Weights of a small sound classifier: 4900 steps.
Rows from block 4 of a small sound classifier, named by matrix and row number. Rows with one number belong to one neuron. Each number is 128 + 32 x the weight over its row's rms, rounded and kept within 0 to 255. All counts start at 0. Numbers have three digits each.
After each neuron's rows are labels from the 100 clips, of 14976, where the neuron reaches its highest value: "top examples" is what is common among them. Only what is clearly more common there than usual is listed. The data: acted Russian speech (Dusha).
# fc1: MLP up (model.blocks.4.mlp.fc1.weight, 768x192), inputs 0-63
# fc2: MLP down (model.blocks.4.mlp.fc2.weight, 192x768, transposed), outputs 0-63

fc1.756:123164083163166114144141126116108135149138091115113138080121090122143122204168099129126090122141136134088112211113133078096137159140172161155157133104203113144180133194147115142126169185085207
fc2.756:164142170075166129154144134148164084152129095159159124173079168140111133140139126166088184082139103092116132053082133103176179141146155114152122110171127131203107146079150172129131134060143128
top examples: emotion: angry

fc1.468:102118075084166176133108133162159120153109126175123167150106079156089128126179098086154173112134098099118130184121129090171056195191147126158059108158168163140149126157129118120144184111132172
fc2.468:148090140166173138096161151108208082121097091167130085106144108116139100177171088096146152061124167159144082144079154110150106157147166138141114113133165129172177183167132112189136181121136093
top examples: emotion: positive

fc1.87:140132129079123175125119160165157123129167171167132179145085108150140129118165101077160179103187090106128141149113121119138074173182183105213089136171139158142143152156158123141135188117140173
fc2.87:143108149142140133077132115107187147128096070135134154093138120100120134101161076099144140085093174148125086149082162106133099143132146173124100113082190118154170157168138095157116134161143116
top examples: emotion: positive

fc1.700:146079113168158113091143171118088149084129066127108182080103099091213113109153124156139151164105155164098093179137125127095140169156193171209123168141129100125155122129115111121154106163120206
fc2.700:137133173077160128145152123143178084132155094108142124158100170138110136161171125144083183077095131097139123067105141096195180126143150130203134130161159130198122146099159155146135109055123118
top examples: emotion: angry

fc1.629:100117136156158127118207137154073173142119025132112120105074114087186133148146128142170112096110171106081135174111143066102133154137140177188096126151167133134157156163145110134105120161122208
fc2.629:164128157084148119138122122169165077156126093164141143171082165124089152150144110151097200082129084121130103072105125099201164129121153135117135126163147158216101137114144156135154158068128123
top examples: emotion: positive

fc1.664:134147122162156136084156113117076151108111043130094159094073067090208135128165117124097135125082164147067104161132122091117128124164169199239159166159154125128159151137112116173119149166110207
fc2.664:143137179070152126136152123117165063135126080117160131143120171115098147166156124165090173083105127110135143069110145113163182140145178137165149116147158121207120133101167170147137135084131108
top examples: emotion: positive

fc1.399:153135101089096173139096129175141126135154197153159165167081118147145107095164099074173174103232090085119131151121114122130073160197141095189090116142126172136141153166143119131125177126139178
fc2.399:148100136118155135105132104091190112141119082123119175110145107073125148082179118122112156090071160144135062156087168104142112150142106184101115133079205111162168162143122099152136123129141103
top examples: emotion: positive

fc1.148:092137118179161122125159156199117131127129107135155037124147094115196089181139118149119132079110149075060079159133172111145179117159170086200104115172159116145143137142083129148097116121106197
fc2.148:151141201076136109122152124139145074139128098145162150157102160127128162140155109171079186098121088097136116064105120097177189103132137149162155156113150147185114133124166158143163148092142094
top examples: emotion: positive; emotion: angry

fc1.110:112104099219136133094143196167104140161114058141122095087120109127202091149125111114138112115180151126084107176124154114102104141170186146129078107154119159133168157173114118128082164168124199
fc2.110:144129156071139140143138146136148108148146074156128129159082131133099152168152130157083190090135089095146114078096151096206176142140163121113138114148141154179099139094149157127140147080116128
top examples: emotion: positive

fc1.598:135120128073147168127128144147134110119147126147118147129104096142120126150166090058186167111153129149147162151133111111141073171173174141179121123168167171150150133185170096124145201148155149
fc2.598:169115140177090118096120093094150158115078108142135122108151127146139141098122052050188086116109163154159153141126131138111078131142142141113115112057129136095135121169152075145118127181171088
top examples: emotion: angry

fc1.674:105107074086159157146117144165169134165097141162125179140121091152070132100180112087151191128115100105120144183120144102157065195182147135136042092149155155151139120157115131126138172091131169
fc2.674:159088145152166128103141146104204064111099091159142073109142112121138107184165089098158132061121186160151094135074161099139114144141154146144125115148157119173178185165147111180121179141132096
top examples: emotion: positive

fc1.346:109114060115157161128148164107151182159112115163124174152097101142093123134154132117123183141134136104136116179119163100131062188180154147114043082134151162159139118116137165142139157109106142
fc2.346:141133171226122101120112130081193097087102144136116112106171124101124138133126054094186095138125161154155164135144094131123136105112142135157179127108148131095156151178149052173137117208177073
top examples: emotion: positive

fc1.321:155153084112097163142099138159150110162140189168170153160076125150135123094144097061142165095229081085121157150094127139142061153179144094159062089124092174139148140141145139129118164116143162
fc2.321:140096130091178148112145126110177082141151091093104144125149115082142150087166151142092170104064138128119041142103144096140127157146095168110107149112201124172157160120103141136150100103112121
top examples: emotion: positive

fc1.529:111097080126133162123149158099161193154112128159132167158112108136097118119142137129112174136119140115130110181106163101121058168172154135109066060124139155138148122124147181162124142123114137
fc2.529:161160166186096094129133114077211095099101148137126131113156127099125155111115071110181091143145134148183164120138066147142153093101120142149201147083145108100141148159155066164141107209180059
top examples: emotion: positive

fc1.699:113104073112151156121156156107145193158110106175122168153102099132095126117167134124129167143131132108128105194119162098132047185178156134102042079125146154145142124119131163142132153101117152
fc2.699:144123167219119108118107129076206100092106138140114118104174116105122134145123065093185095132134161141162163133139088133128142112120150145162185128112149131102159161173143065168142120210175077
top examples: emotion: positive

fc1.365:148127100070133161133089143170151115137135188169152186137087103140141126102159091087151183111198092108140137165114131125138075157175152085204081138149122165134134149167146134117127174133127183
fc2.365:146098135130150121088167110097199130134132072117130131111125115107122156099181093101135143071070155136124079151087158095142106156130129174116094141089189104169176177155136095170127133128132107
top examples: emotion: positive

fc1.631:102130082089145152107099159173160145155145131159150157154098105147119146129156114072144173116122113094095131166123150093149069179191182109136062106168149164144149142141150119142140159099153179
fc2.631:098105161150160149086134140148224097116099074195123128103158105080146132144173102128144147106111147168143083145099123129184138143144170172150132101116196149173158166151141080202157158137144088
top examples: emotion: positive

fc1.115:201089131138173122140063157102164094135124208174122074088134123121089080174141086115140159091245158165104111152094139063171114166115107120133099066152118144186177146158123149117139155094144063
fc2.115:132143190053152140151140114147161065146150110138137149158096148147116158152160134158097183097101120118137118068122126105176181140129149143186111121144146133198104142096140150147160143053119119
top examples: emotion: positive; emotion: angry

fc1.412:181136102134109165127077158132158110143161196174173123160098157156109097125104081095135129092230100087142131112066130143125071135168128077110080084098071185142140143147157142162107157105156145
fc2.412:105124130068177116105125113122170098136140081114114155124161115079115161105180165168080180105065142124093043143095160109131148159134107187104113121126200135181154158118128145140136113095109112
top examples: emotion: sad

fc1.545:151143105174132145103153145155043175093114077098120167038117075088212130177177137118127138125148129146121093192113137090089138156136154198189162134195164124138158119181125078139114172180071182
fc2.545:167127170066146145144134131116174048144118103144163120167103174142079123154146136165076175081129121113137132043100134105190166109121154102150140109147127130205101134098141176139123141067145114
top examples: emotion: positive; emotion: angry

fc1.302:089120108191164096106156166167085141122088084142101183087154099082222117166140117132116123090123140150122142167124147125120147143159102146232126118168179106144147175127085123146124154144103173
fc2.302:169139162043159149174137133122198064147132113160134148182104152134120144137165129166102178095116091105141124077125122117180175130121120139159135123125142125202092135086150153161155128054121115
top examples: emotion: positive

fc1.304:162130103138102167152081174129141124154178183167178123182082144162121082137106082074150116080179110095140131111062131146136068142137150069138073081105061189131120149140149157162120144099154164
fc2.304:118140131080179098095099122125178117125133078122103188097174116056125161089168152152086179127087135141096055157098151110126149165142135201113121125119199126165155168127129138158137119110105120
top examples: emotion: sad

fc1.167:133110142140122093078150159111104163109166076131127147128186174066117090184085147165079144121104125137103064125115136146102148107128136123091142120113105110124139144085110183147097144126080131
fc2.167:175142074114143141126130120073152119184127132100127136114106065133117155097193111099136151096128135132164123175090174091124075192130123148147088140091139139191170140172134120151137145143108128
top examples: emotion: positive

fc1.253:148168131193165130108133192115111147111131140120109152091145095121142104172128105127144106100166185156174136171116152095119134151134102149198158092117162130155168143166111101156128192194140133
fc2.253:160131162035137111172131133147170050138122101139152139187112161162099136137151134154090165088118104110137127052101145115179170133123123100140104117133129117193085155094146159119147135067120119
top examples: emotion: angry

fc1.733:145143110078137168128133144153144108118140133166119167120102086141134129134170089051169187139160111111135145169118115118133060186179178126184085108159149169152128124165156131144145199138137144
fc2.733:169118126162112132090124102096178149129075106149138116100131125113128124135150079063167116082120172150139121134081154106110077141140161140127109098088141137123157141177155084157091142161143100
top examples: emotion: positive

fc1.637:097156157131105106077103147133094157088177118082161093136181210093163121169083156175091106136135132121062122098124117142104163077129159124105157165161094091114108136088139147145083116127137106
fc2.637:133085074138159142125141183104146141192122105143128108105105076140129112137159105088147146107138157133123127166095165091158069168150150146137075120140143130159169161174121120148153169141114163
top examples: emotion: sad

fc1.663:115110126150142090085167169120108163113134068121128152114193162087129094153099145177079148126112137130114065135116155127083137117126123144078130107093103111134131132104098170128101128125073136
fc2.663:200122086088144135111116109074135102185125127108135147112113080136094146114186123092137144085136146131131126171084183080108076193118106155132082149088149164190173138163152130142131145146106111
top examples: emotion: positive

fc1.705:166160110125101170144075169141183122154176178153189141184086154149130111141101099090128132079205101061124137099079137136133077131157139063137064092126077189141132156128177149157113140094160135
fc2.705:118109122080173111121114135153169086138131099136114147125138112098119158119183163175078191106075127129087042140083163120159147161119108187128110108127200143177148163108120153160129109087100125
top examples: emotion: sad

fc1.499:144088091125116161124053147152117107145177165146142107162092124155140075147078121113109107102178139122127125119087120154147075135138159099104107116157079168114119147118165130175147163104150152
fc2.499:126142158120162122081122127149178115110146059121115168096168124047118146156184139153110188128108144109051060152099153096133150157133165171115124120151204141161169167135154136143147106129121128
top examples: emotion: sad

fc1.105:153135126079139162123108144156145106118158153150146174131090091132147127118167100075165175122168134120144156155120109100131054168182181116200099125151144154148150135172160133131136190153147157
fc2.105:154111144170120131078127116118172147108090078137130134094159132109120148096144075079168120101092155153133109135103140122116099136131149156096118128068180124114152139175142071158119129167153093
top examples: emotion: positive

fc1.83:093109085074144164122093135200160122136124153158147171152108110149098145122159106079152192108146096089099138177118142105140063189186165124135044119166161155146145132151127121128131144113133175
fc2.83:126090146162156151096134156119218086125073073195132116095142109100123126175169106103136147078104168165134083133079135112176120159144166155161120095138186144179171170160133099209142171126146104
top examples: emotion: positive

fc1.493:170167094140080167139088159115127122146168184170181123172091146158109098134103079094133137094222106090135141126071133157117057150162138093123095086127083188140128138153168148159104146122158150
fc2.493:124119130082176107101133118113182105133136081128104174107172117061117155099178159157085176110073139130095048149094167105124145157150109185098121121124194137174162154124119140135132116108110108
top examples: emotion: sad

fc1.214:174092113194096104132183150072161120143114188099098184088147101121130122074138040065157123165164116150189138192149112112096090126136081130132159150098163109114188139180137101137128106203158092
fc2.214:147196141048112142103139141100164092150094090121162125144082162139157130156135133142104149086105135094127119097059145091146130114068129144158096144124119103155111140092174171174097124084130156
top examples: emotion: angry; emotion: positive

fc1.553:136125144148148092076160161118100144101145105114131135131170159088118088197078146168075146119093141138118067113111130136098126110132122114079144115096110103130124143090107185150107142125084118
fc2.553:169137079111160128128129123085153107192117126093127131106123069135123168118197103091142146110108144140137121175094166085136082192125123158151086167122153131171182143173136117134146142144119135
top examples: emotion: positive

fc1.220:140131105095146166119132127142152102112145135163121171132090078149114114137158076053174175133146123149124161179129125103141072183186182158177097112164151166160146138177156114122157191136164138
fc2.220:178118131168095140096122098101166155113072115144137117089132124145137135134136069071181102106123168163157132130107142127114071142137143133128118104083124131101143127177146082154098145169168084
top examples: emotion: positive

fc1.337:151099078184158122092090212137108182131100092108113175103157083077194113129129134102178160133156161161140111187112148117155138147214108161140143103175159115149178133161089078122140175171122122
fc2.337:151135154060153135156152146148186066134140102144152118156095144133116139158168133160115196087123116121149133068127136106203167129148158118174115131143151158202115138095130159151164131045113119
top examples: emotion: angry

fc1.59:136123133100152175119102138153133094106139123144132146133095094152125124121158086049184152134158135151126156166122124106148052178178168140184114123150168184148140127166170102139151193137152131
fc2.59:157125149152095122095109099096169152119074100142136137104141131140132141104133063059191085132112164161153141137114129134115074134143151159137117107063131142099144134171154073129121133174165090
top examples: emotion: angry

fc1.316:110115062112155165110155166114143193163112107159122161144093106142105116126163124114122169142115122095121113194123149109142055185187162128099030071140160160151147129126135156153124163110109148
fc2.316:134126164216140120107115127088196091093106135139115124091178108092119145150124059095186100143135165151161159130146093133132142108113147144162188121108156128108156145178145056165148140209174078
top examples: emotion: positive