config = dict(
    model='sound classifier',
    noise_aug=0.01,
    n_mels=64,
    input='log_mel',
    norm='rmsnorm',
    mlp_ratio=4,
    conv_stem=False,
    residual_init='none',
    batch_size=64,
    epochs=12.0,
)
Rows from block 3, named by matrix and row number. Rows with one number belong to one attention dimension. Each number is 500 + 50 x the weight over its row's rms, rounded and kept within 0 to 999. All counts start at 0. Numbers have three digits each.
# q: attention query (model.blocks.3.attn.q.weight, 192x192), inputs 96-143
# k: attention key (model.blocks.3.attn.k.weight, 192x192), inputs 96-143
q.56:428512504481484583471492532461518460471430558553506519543470504401558437440514540604499480501443596511509593519411488489448481553442491532469481
q.57:491526429549463479518534512528571443486527641448444481496485499541488476461576493518441511520484467500482530401474465597485404608478468538533503
q.58:452480513560591517456471482453428584516512463560581425526567425588444574555545570474562464473513490528549526469496586430607546440563573457480559
q.59:466417569521502556486479424515355557473448469548572522518482579443499527611441528570514517466559559561500569542503525497428548449503427481426469
q.60:553601484413478527496525512472529486582547599470488500457505527523481503516570456522456562562493462494495462535546482540452484481496524414537465
q.61:434504524573426562522572500523468517655495484537515465460477477507430482551493526452567558514531482390565575437577492465525452603464479548586476
q.62:481439563622533515508483493500497493428492534522545518550480467431523559538516550613552525458552571569506625482408530513452513523559491558485512
q.63:496489428577397593533518545536506459497489584473464420552478534534528439488478464510502572511525486458544579491447436554459363576509504546479496
q.64:463574420472490485510515492471514471483477452581571431517464458574531469432484588500493491464521529466490507422512495441562519463485550514446517
q.65:567429520550496475455478551511525524492514478471396496482503502396521514506447399492532475487432488450559592561494488466433455539521462552585506
q.66:528492517500522594423529496458470540479447361574519416581578436423496438444509512476527429512461570547458497540527503406465523370474540488514523
q.67:528528474567617537427481543435469566569533459505539493525586428562473591545551523472569467489472448509576510489470626456584569485550561482555565
q.68:564555475372501462497474520429482511527572551426479543458508534597574523481484473459494580514494409440550491478510517530490479535486543498505503
q.69:526584461383509558463492508423473468511518510481506580489533516620566503479523527419469586508474441469516469523495517513457459504440579443481487
q.70:465467511588475542550524510574551490476478502592511466546500464454438471492555496580462451445523567602465494463480483500537503544509486526523551
q.71:482588481391522597491501499425503464540522545457519571479503516616523492490461527438474578573498412440550459524535514442461474517442523530481449
q.72:459438498584541442502538518566426545495559468430517480446491477502480540588441479474520477440505474468493652496542527524477533450571449529571477
q.73:542445560557508508504480501536404556472477462450480472485518490484445536598446456515552499546526499493419540580553508492473556411503432462445405
q.74:529565463435543595504517453393453495522501557539522546483512519599561491420543526462495510505503471535484488506530536496506420486470520426425438
q.75:536620421451516450480491533501573492529510452528509578526534518519429507484569511485544538488487537374515383461442485470592484519535622460501534
q.76:587482474524509448480497592509524493499530493476403528445485475447534495485488372512516516550408482396488537540475504509405440503517494519562489
q.77:492539459480499405492471480521613503529468539416491445553536520445469459453510584533520504561454547594513341514443465526584513574488515423458482
q.78:549483585541534512493525525501403564476523473525489457504524515532484518550424452536526501550533484438511697625525537426493530469487415573537451
q.79:542539494383522540473512492382471523523504482514501544501556553570548508459544525427495564500491448508497460563489513506464461491455585434480485
q.80:458494543475451497560554413563440469423454564520570508489425532531527456519486548562477537505596552510407539472557462585470540466449412513469401
q.81:524563435453507627486552522438506474536507381528483392529502455518498468436469539435466471540476512549519445508491499387511459430501528477481572
q.82:504590445515586558433491532429474519547513477513548509524538427640491558521578546453533485499472467534549466448472600475566559481561565472513568
q.83:554465493463437413550505516550562425500551599405429570385462579488541499496441427486462551512477432445533519477514434604432436593518452566556505
q.84:477496479455376424583529477557542416488505582437461534423420566451542443446442513477434565505510516480444477479537363568436425536435444523491453
q.85:518565476398516570480465509419483472519523529481496531473528538644599504483434494415473542525502416473516487552509519495464431504469503476460431
q.86:504478532580607536411440524445445622544505435562524441541586429490453561528519496509588414519483512474566557557467621413573565463549529470512523
q.87:437571465397493500487526474423593460536524517482484464494510504513540491431504534431469448587463449467501401510513502478439437442489556453468533
q.88:592602426398525583502531556438574443513569524481440565462482535536590496409516452454464560525428442479536392448527512518496459522490553449537541
q.89:605540476426510523520553510491553432518597568454396569407448500542551511448504407477443558502464414430496550486498509558401449535509466525602536
q.90:453495502590530523501520472524440575454454500540552421555520424491473469560581549573578464409517572553489587480491519480555517476551528451488478
q.91:517539502536549618446521488443424504488516469580534531428548460520530516494486476411480489386432453625486624371530535506455506469523526600583587
q.92:514638429416502535520588480489532452524540528447529579479477507605566485453497525396451598502477436522479413427587493540490474534500508487500492
q.93:492401531617501537514510495551540507429472426554478409579519514411452536531552465520510434452539543556495583516492492476523497499534504525542570
q.94:474548512396483399479489585476457505539494669454503632454452440543523525510471512517479576435481471367532488531505523503502582505491388491452374
q.95:495582505451532486448496500442465561578460528425543487476517499573490465560441556520536558647470508519511630520516519475547495457461382509478442
q.96:548586465414479564487535519464545409441490530461478530458409518498555412390552467527445605527468479476413439481558455568471463510458498459492434
q.97:443504548498537586511507444483478458443487505586582528502441515497517496501547581554401488411523528546453458465571519445521581482466493488485475
q.98:536490451578631479454486537438504529533541468516492451485498401524507602488484504502587440489478464407545494474507609447543533528595612474496595
q.99:559482418604537444469487522516515482459514459475460483462520433569541569529421457368556432513485424498539454464569567475575522510577531505530588
q.100:517464485583545570500493568456447445477506431452511389471450465542541528512438543433608525633507449458529579511522518518505407452514539450496498
q.101:431490566430425519573521398529511461440434531519539549504501618488543417453482540518411464436511523548457446461534448505468487582425472642504462
q.102:537435483605529520449470544527459514596526468463455432507436435544461538545409488460586460614523443395565591555453553542445429478569500468537482
q.103:499454516470547509486465499532444541522620498541479531463479500491423599583519467526438490429514510562517454448520548471507573457562551431487505
q.104:543491422539433468565569515619545483541561517421425504428472495497431514572552441443435521561495446482501460461573443582435416518554494499546520
q.105:497523518464487535492512463483459465395421484497505465514464503523631398449514523480497546521537526484392525521554481530491484464407466461456412
q.106:509496504511435482557576485587511441452518546477483516424449531463548428469471453487461510495518473401430564449560435523459420543477472614523516
q.107:507483510538513504451481564471485531627544544496455462516527474442407518503526462574510468536455521477511619599414505482450437509558503492545482
q.108:526597466407505571490523512435522429482442479510530501476465523572669451421495520460486557536460483499490478458518494499468450544424509518466475
q.109:504436484564497441516462528560494620485529530514484453462541474475393557522579475509514404501517543526521373481530486491593579453545513403538593
q.110:518431475607541455481437512552478522518521486497483419472471423556442598599432481467535442517523506378577530536475552492533468440593504409537539
q.111:492554514430447515528566480468563503388435521497505580491593549443529446413561506468444493439465493620433397435566463456546619550386475546502474
q.112:536393521520414399559458528605501488501523539454454472478475552454463500511405412503494491547511474467489523597469411528426471494499413503517452
q.113:580540447475418489497531572569540471544521467424412491510488492470504454489504435512507599576462461507507513570466420586469410525507470468518452
q.114:598493408568514467454501565502543504523538443410447519487563463573499539540459440392569503531467391448544493492494536511552477531562509495575573
k.56:523564428521519501485569508491490529537533434480495484557519433507430510439564514474435468519455501586536378423491544403576571463557554470492617
k.57:530513466497536555449513540485523480402552459488493665514493507568501539492505424499431509460457407679558504474454529552446537499536452582585536
k.58:567634423436481471433548578459562438520535558477442551409503480501586451378487445454488548553413441494531519442505452519470459571480513584557546
k.59:549549496517478460548613456521559464447519516460516574507539497526478530510564505413476588482465458509462485430489485494494503528497581615533547
k.60:500460501537471410542525463560482500475487528433491471487528489502447498520497483427508499538515471420482493506540455665456454469510481488503489
k.61:461480532473519514502450518461548495590473599553523535517397540451527485494432495648473526489521573410465522538419533470448443544490429460484447
k.62:499449553466515593497421480520474554502506456553516435479530517497501528582536501557539443446462555618491489512496525418557530462513563478498547
k.63:555479497431536451430438585457493555599543479483465434423530430533503568500488433448555523616447480420600528571543546496475520479475562497511604
k.64:476626503402456509495461515460489521619503473538570437587552483532446459399570519559499539531507546331530432493441467507499435470413580429448434
k.65:578511427572473482501598584532566448501524565435428481411437448509499486484522442478547513593465422476580543435505493563456415527557509523569560
k.66:512463485442397458568510536561528413455504574467429507441419557542558443448454450466426545544530467434485531550483394524419388549457447513490504
k.67:426534545447491566474481436430429520431414485551549479594513506530586411438529581524424493494549554574458513597482500518483521477431468495432442
k.68:459497508532590571446501452454508549510484443576561512533530499421445528560509553535491407421453540571495438430486599447551611490500530543520511
k.69:550558445467541492452447580420480518499491590514462538532528435529517510429514483478563527568452470470526435546428525467540491497478617438470512
k.70:540549481389492497539486500517464527536570483454485440508496542630511496540491499474495584518544454452460467574545487514499449460485529426442431
k.71:517469479520520466468420547457507501485489561504473508543585441471520479403508454533586476499423513432540477530382518456552560522487584500508532
k.72:480541460522564494499493463478467540486545472542547451601521450525406577461600516524446455424545504484434465482497581513586529392537580416492509
k.73:495405556467520534498410454479435539412505435512497468484519580495529505502403499510558445485548491502367500644538503479504497427428414435477418
k.74:503418456535485404487480543482513493423502506457445443471520456469491537411518472466468454553467536523546495509399507555468543486488532503501582
k.75:543576423424458573545568506473487482424543568457487578428460532593536491555528503354423556548542408620419493457567487537441496485502559485518505
k.76:479556437503513491480561548461548414538496617475480532426411460583571499436570522480460554610473489521542521440439539601449450556506585468524586
k.77:474463517489458430592469408563537482581502450507512538424523539504411514537461530513516458454541499512506444399535501421604535531494414524490486
k.78:505532483465451586443507547469437512387509478479482473556465498487613379435525492516471568528511483553486546625502465545446461436486413427469484
k.79:477494532553462622471501530509454455441495520537527567494593523514520475526566480488479514422555483588490526481469462528555517626495534546521499
k.80:407462563518538507490440428479428539444450458589595442538547477555511510540469586514524453429606566556507511521505534438555552465459519507431501
k.81:548497452471505522459479579487576471571537489444437552520528491437455539460544439538537531540389500432494421520399515513494484519516567464534511
k.82:495544526370475600514486481436490492429490542518508557555464584513573446439515519461325535480506491594467481596494482524446500491457454508483449
k.83:517508495562616517466501498469500573574527451520553495510565447467414580589533524492567441479448487522553469425519626464572586454577582470540542
k.84:563477498570554456511502544560547520586556517493485515400515489452405612592476448482572449494438456466536490404532555476537520507578559501567549
k.85:492458499556519435456485543473513496435461560522454537546543418428507498404534484500577434475429521506564489479372512466553546539502542549537552
k.86:442540513442435537490496462461446472393438493525518455589491501534570383412524541525445539516569552546450514603457432520481463497415440499431439
k.87:519439480464485485575456500455533572461513587523508471552478558485516523423447506552567410401521509500526497493434557404564532590418519603489512
k.88:455431545509513472551478478521457530463468482543542460564467539452487503482437555561499420441561569405491590538373528469503497512473476551469443
k.89:506538537409475571520493505447521428393493575512488559470493615565648486429513523481421503460473450585403438503524490542481518535419476525511476
k.90:517439486612500382470515536565508545559478436470454453508537428377423528541459459491600460505465499437605506503492487480542533477544510464507528
k.91:539544441521479527474577561508479446405522527461414563514552530435472461408509439461505536567465469472439475447497488529446451453543501502562500
k.92:538482458578529451478516578530563504589512489480450522486558472427420553542506462502549452514411488508605478438441534493526555551552522514564548
k.93:562550482401479573514473511481446521517532499446490471483504534587526487518495470460495595528527449416410512602574481505472431454489529389466458
k.94:470471487579517521526519487559539498456429447513511472510377473420492535597469499550477439517517569519532434495500530530468562454491449577518505
k.95:491462507619457456487570485533487482448471514504490557460544468425462464486537482467493453501492538575526510408503480508503607529528460565563578
k.96:464554515490466540462550459462453494462385516539544481541513428554569399470571551532483519476537558579447512463561480542487520475447500461463395
k.97:519515463475533544529493498502492538511602443467504521579532541566405589532553511465469470499487453500477407500487554467531514411574548406487540
k.98:476377548581582451493363505475487523535498516566491479486529468442423553493427481516557356451488522551556541534456577475490567518499490541517555
k.99:497392560561537446509419498502504484507481544547474501456431465396527484478413479495477395460496524562537559493487542466452526531492450609531517
k.100:493526443549500540528556521520485429465506472555471455510390403513533470510509498491379521456500510542502483471509538451493509397588557611553566
k.101:502607466453558590463539502416453496504515477520528460526587458603543474506600536500499571510513488529507529505579531488514492462545545447483464
k.102:540489567475511540465444487510488444466502438534503453406513415423596459539515443508483467448501493620516497488597459457419572430529458515538513
k.103:516411512468445376553470510572545506500556528467480539461437610406442583530398455521511482503521496467483457532437448493485504530481446544518515
k.104:457501563522575614413431504392480540533445502588539532517569489488548494494522519553518429465472534576556571512462562456535570581463485534512514
k.105:473376560580524441530397458534478584520508494519514464542539534450384601594450511587563409474522536497535462567401536458540564492519490485480501
k.106:430561485439485545506508436446468467456418496526563452534477518571541445420537605471442541497566533474464459511522490511519474456445522457403451
k.107:422466526496432494525552426588454476389478528527490448495464536404506443490490473565459491493566537483399534522491433538464466485429479556492420
k.108:482590496423577504443477493395468495527429476539567522509531412578599436452535550466440546471517516527520482454553573503507547478466536482463488
k.109:544448492455481499519458497562508519527571603471458554445440603455473473501395459561493530492486464482454584579489469407452452511497441511534449
k.110:520396583454487489529442477516452506469530576517496540474467570387497510529399486572486420469516501612493561507515503494413555499484427551512492
k.111:477522477558501543480511502464509479561481611486527519591456455573430425450569514519490552474517509365532539533408499546556455538481522417469408
k.112:528586516439394561489577492503501424475462523458500508448499496511597357453514483484461621533489474460463540490613370536446433519443438504492450
k.113:492543510492415459483550506525497474466421466494511473507504482489557335436526513529491578513508546497470532519575401547489495527421458522479431
k.114:516471525589498431487526520519505481480462544530497482455434413421542451502440491496533470480494521512534595451513506470460518515491493588531553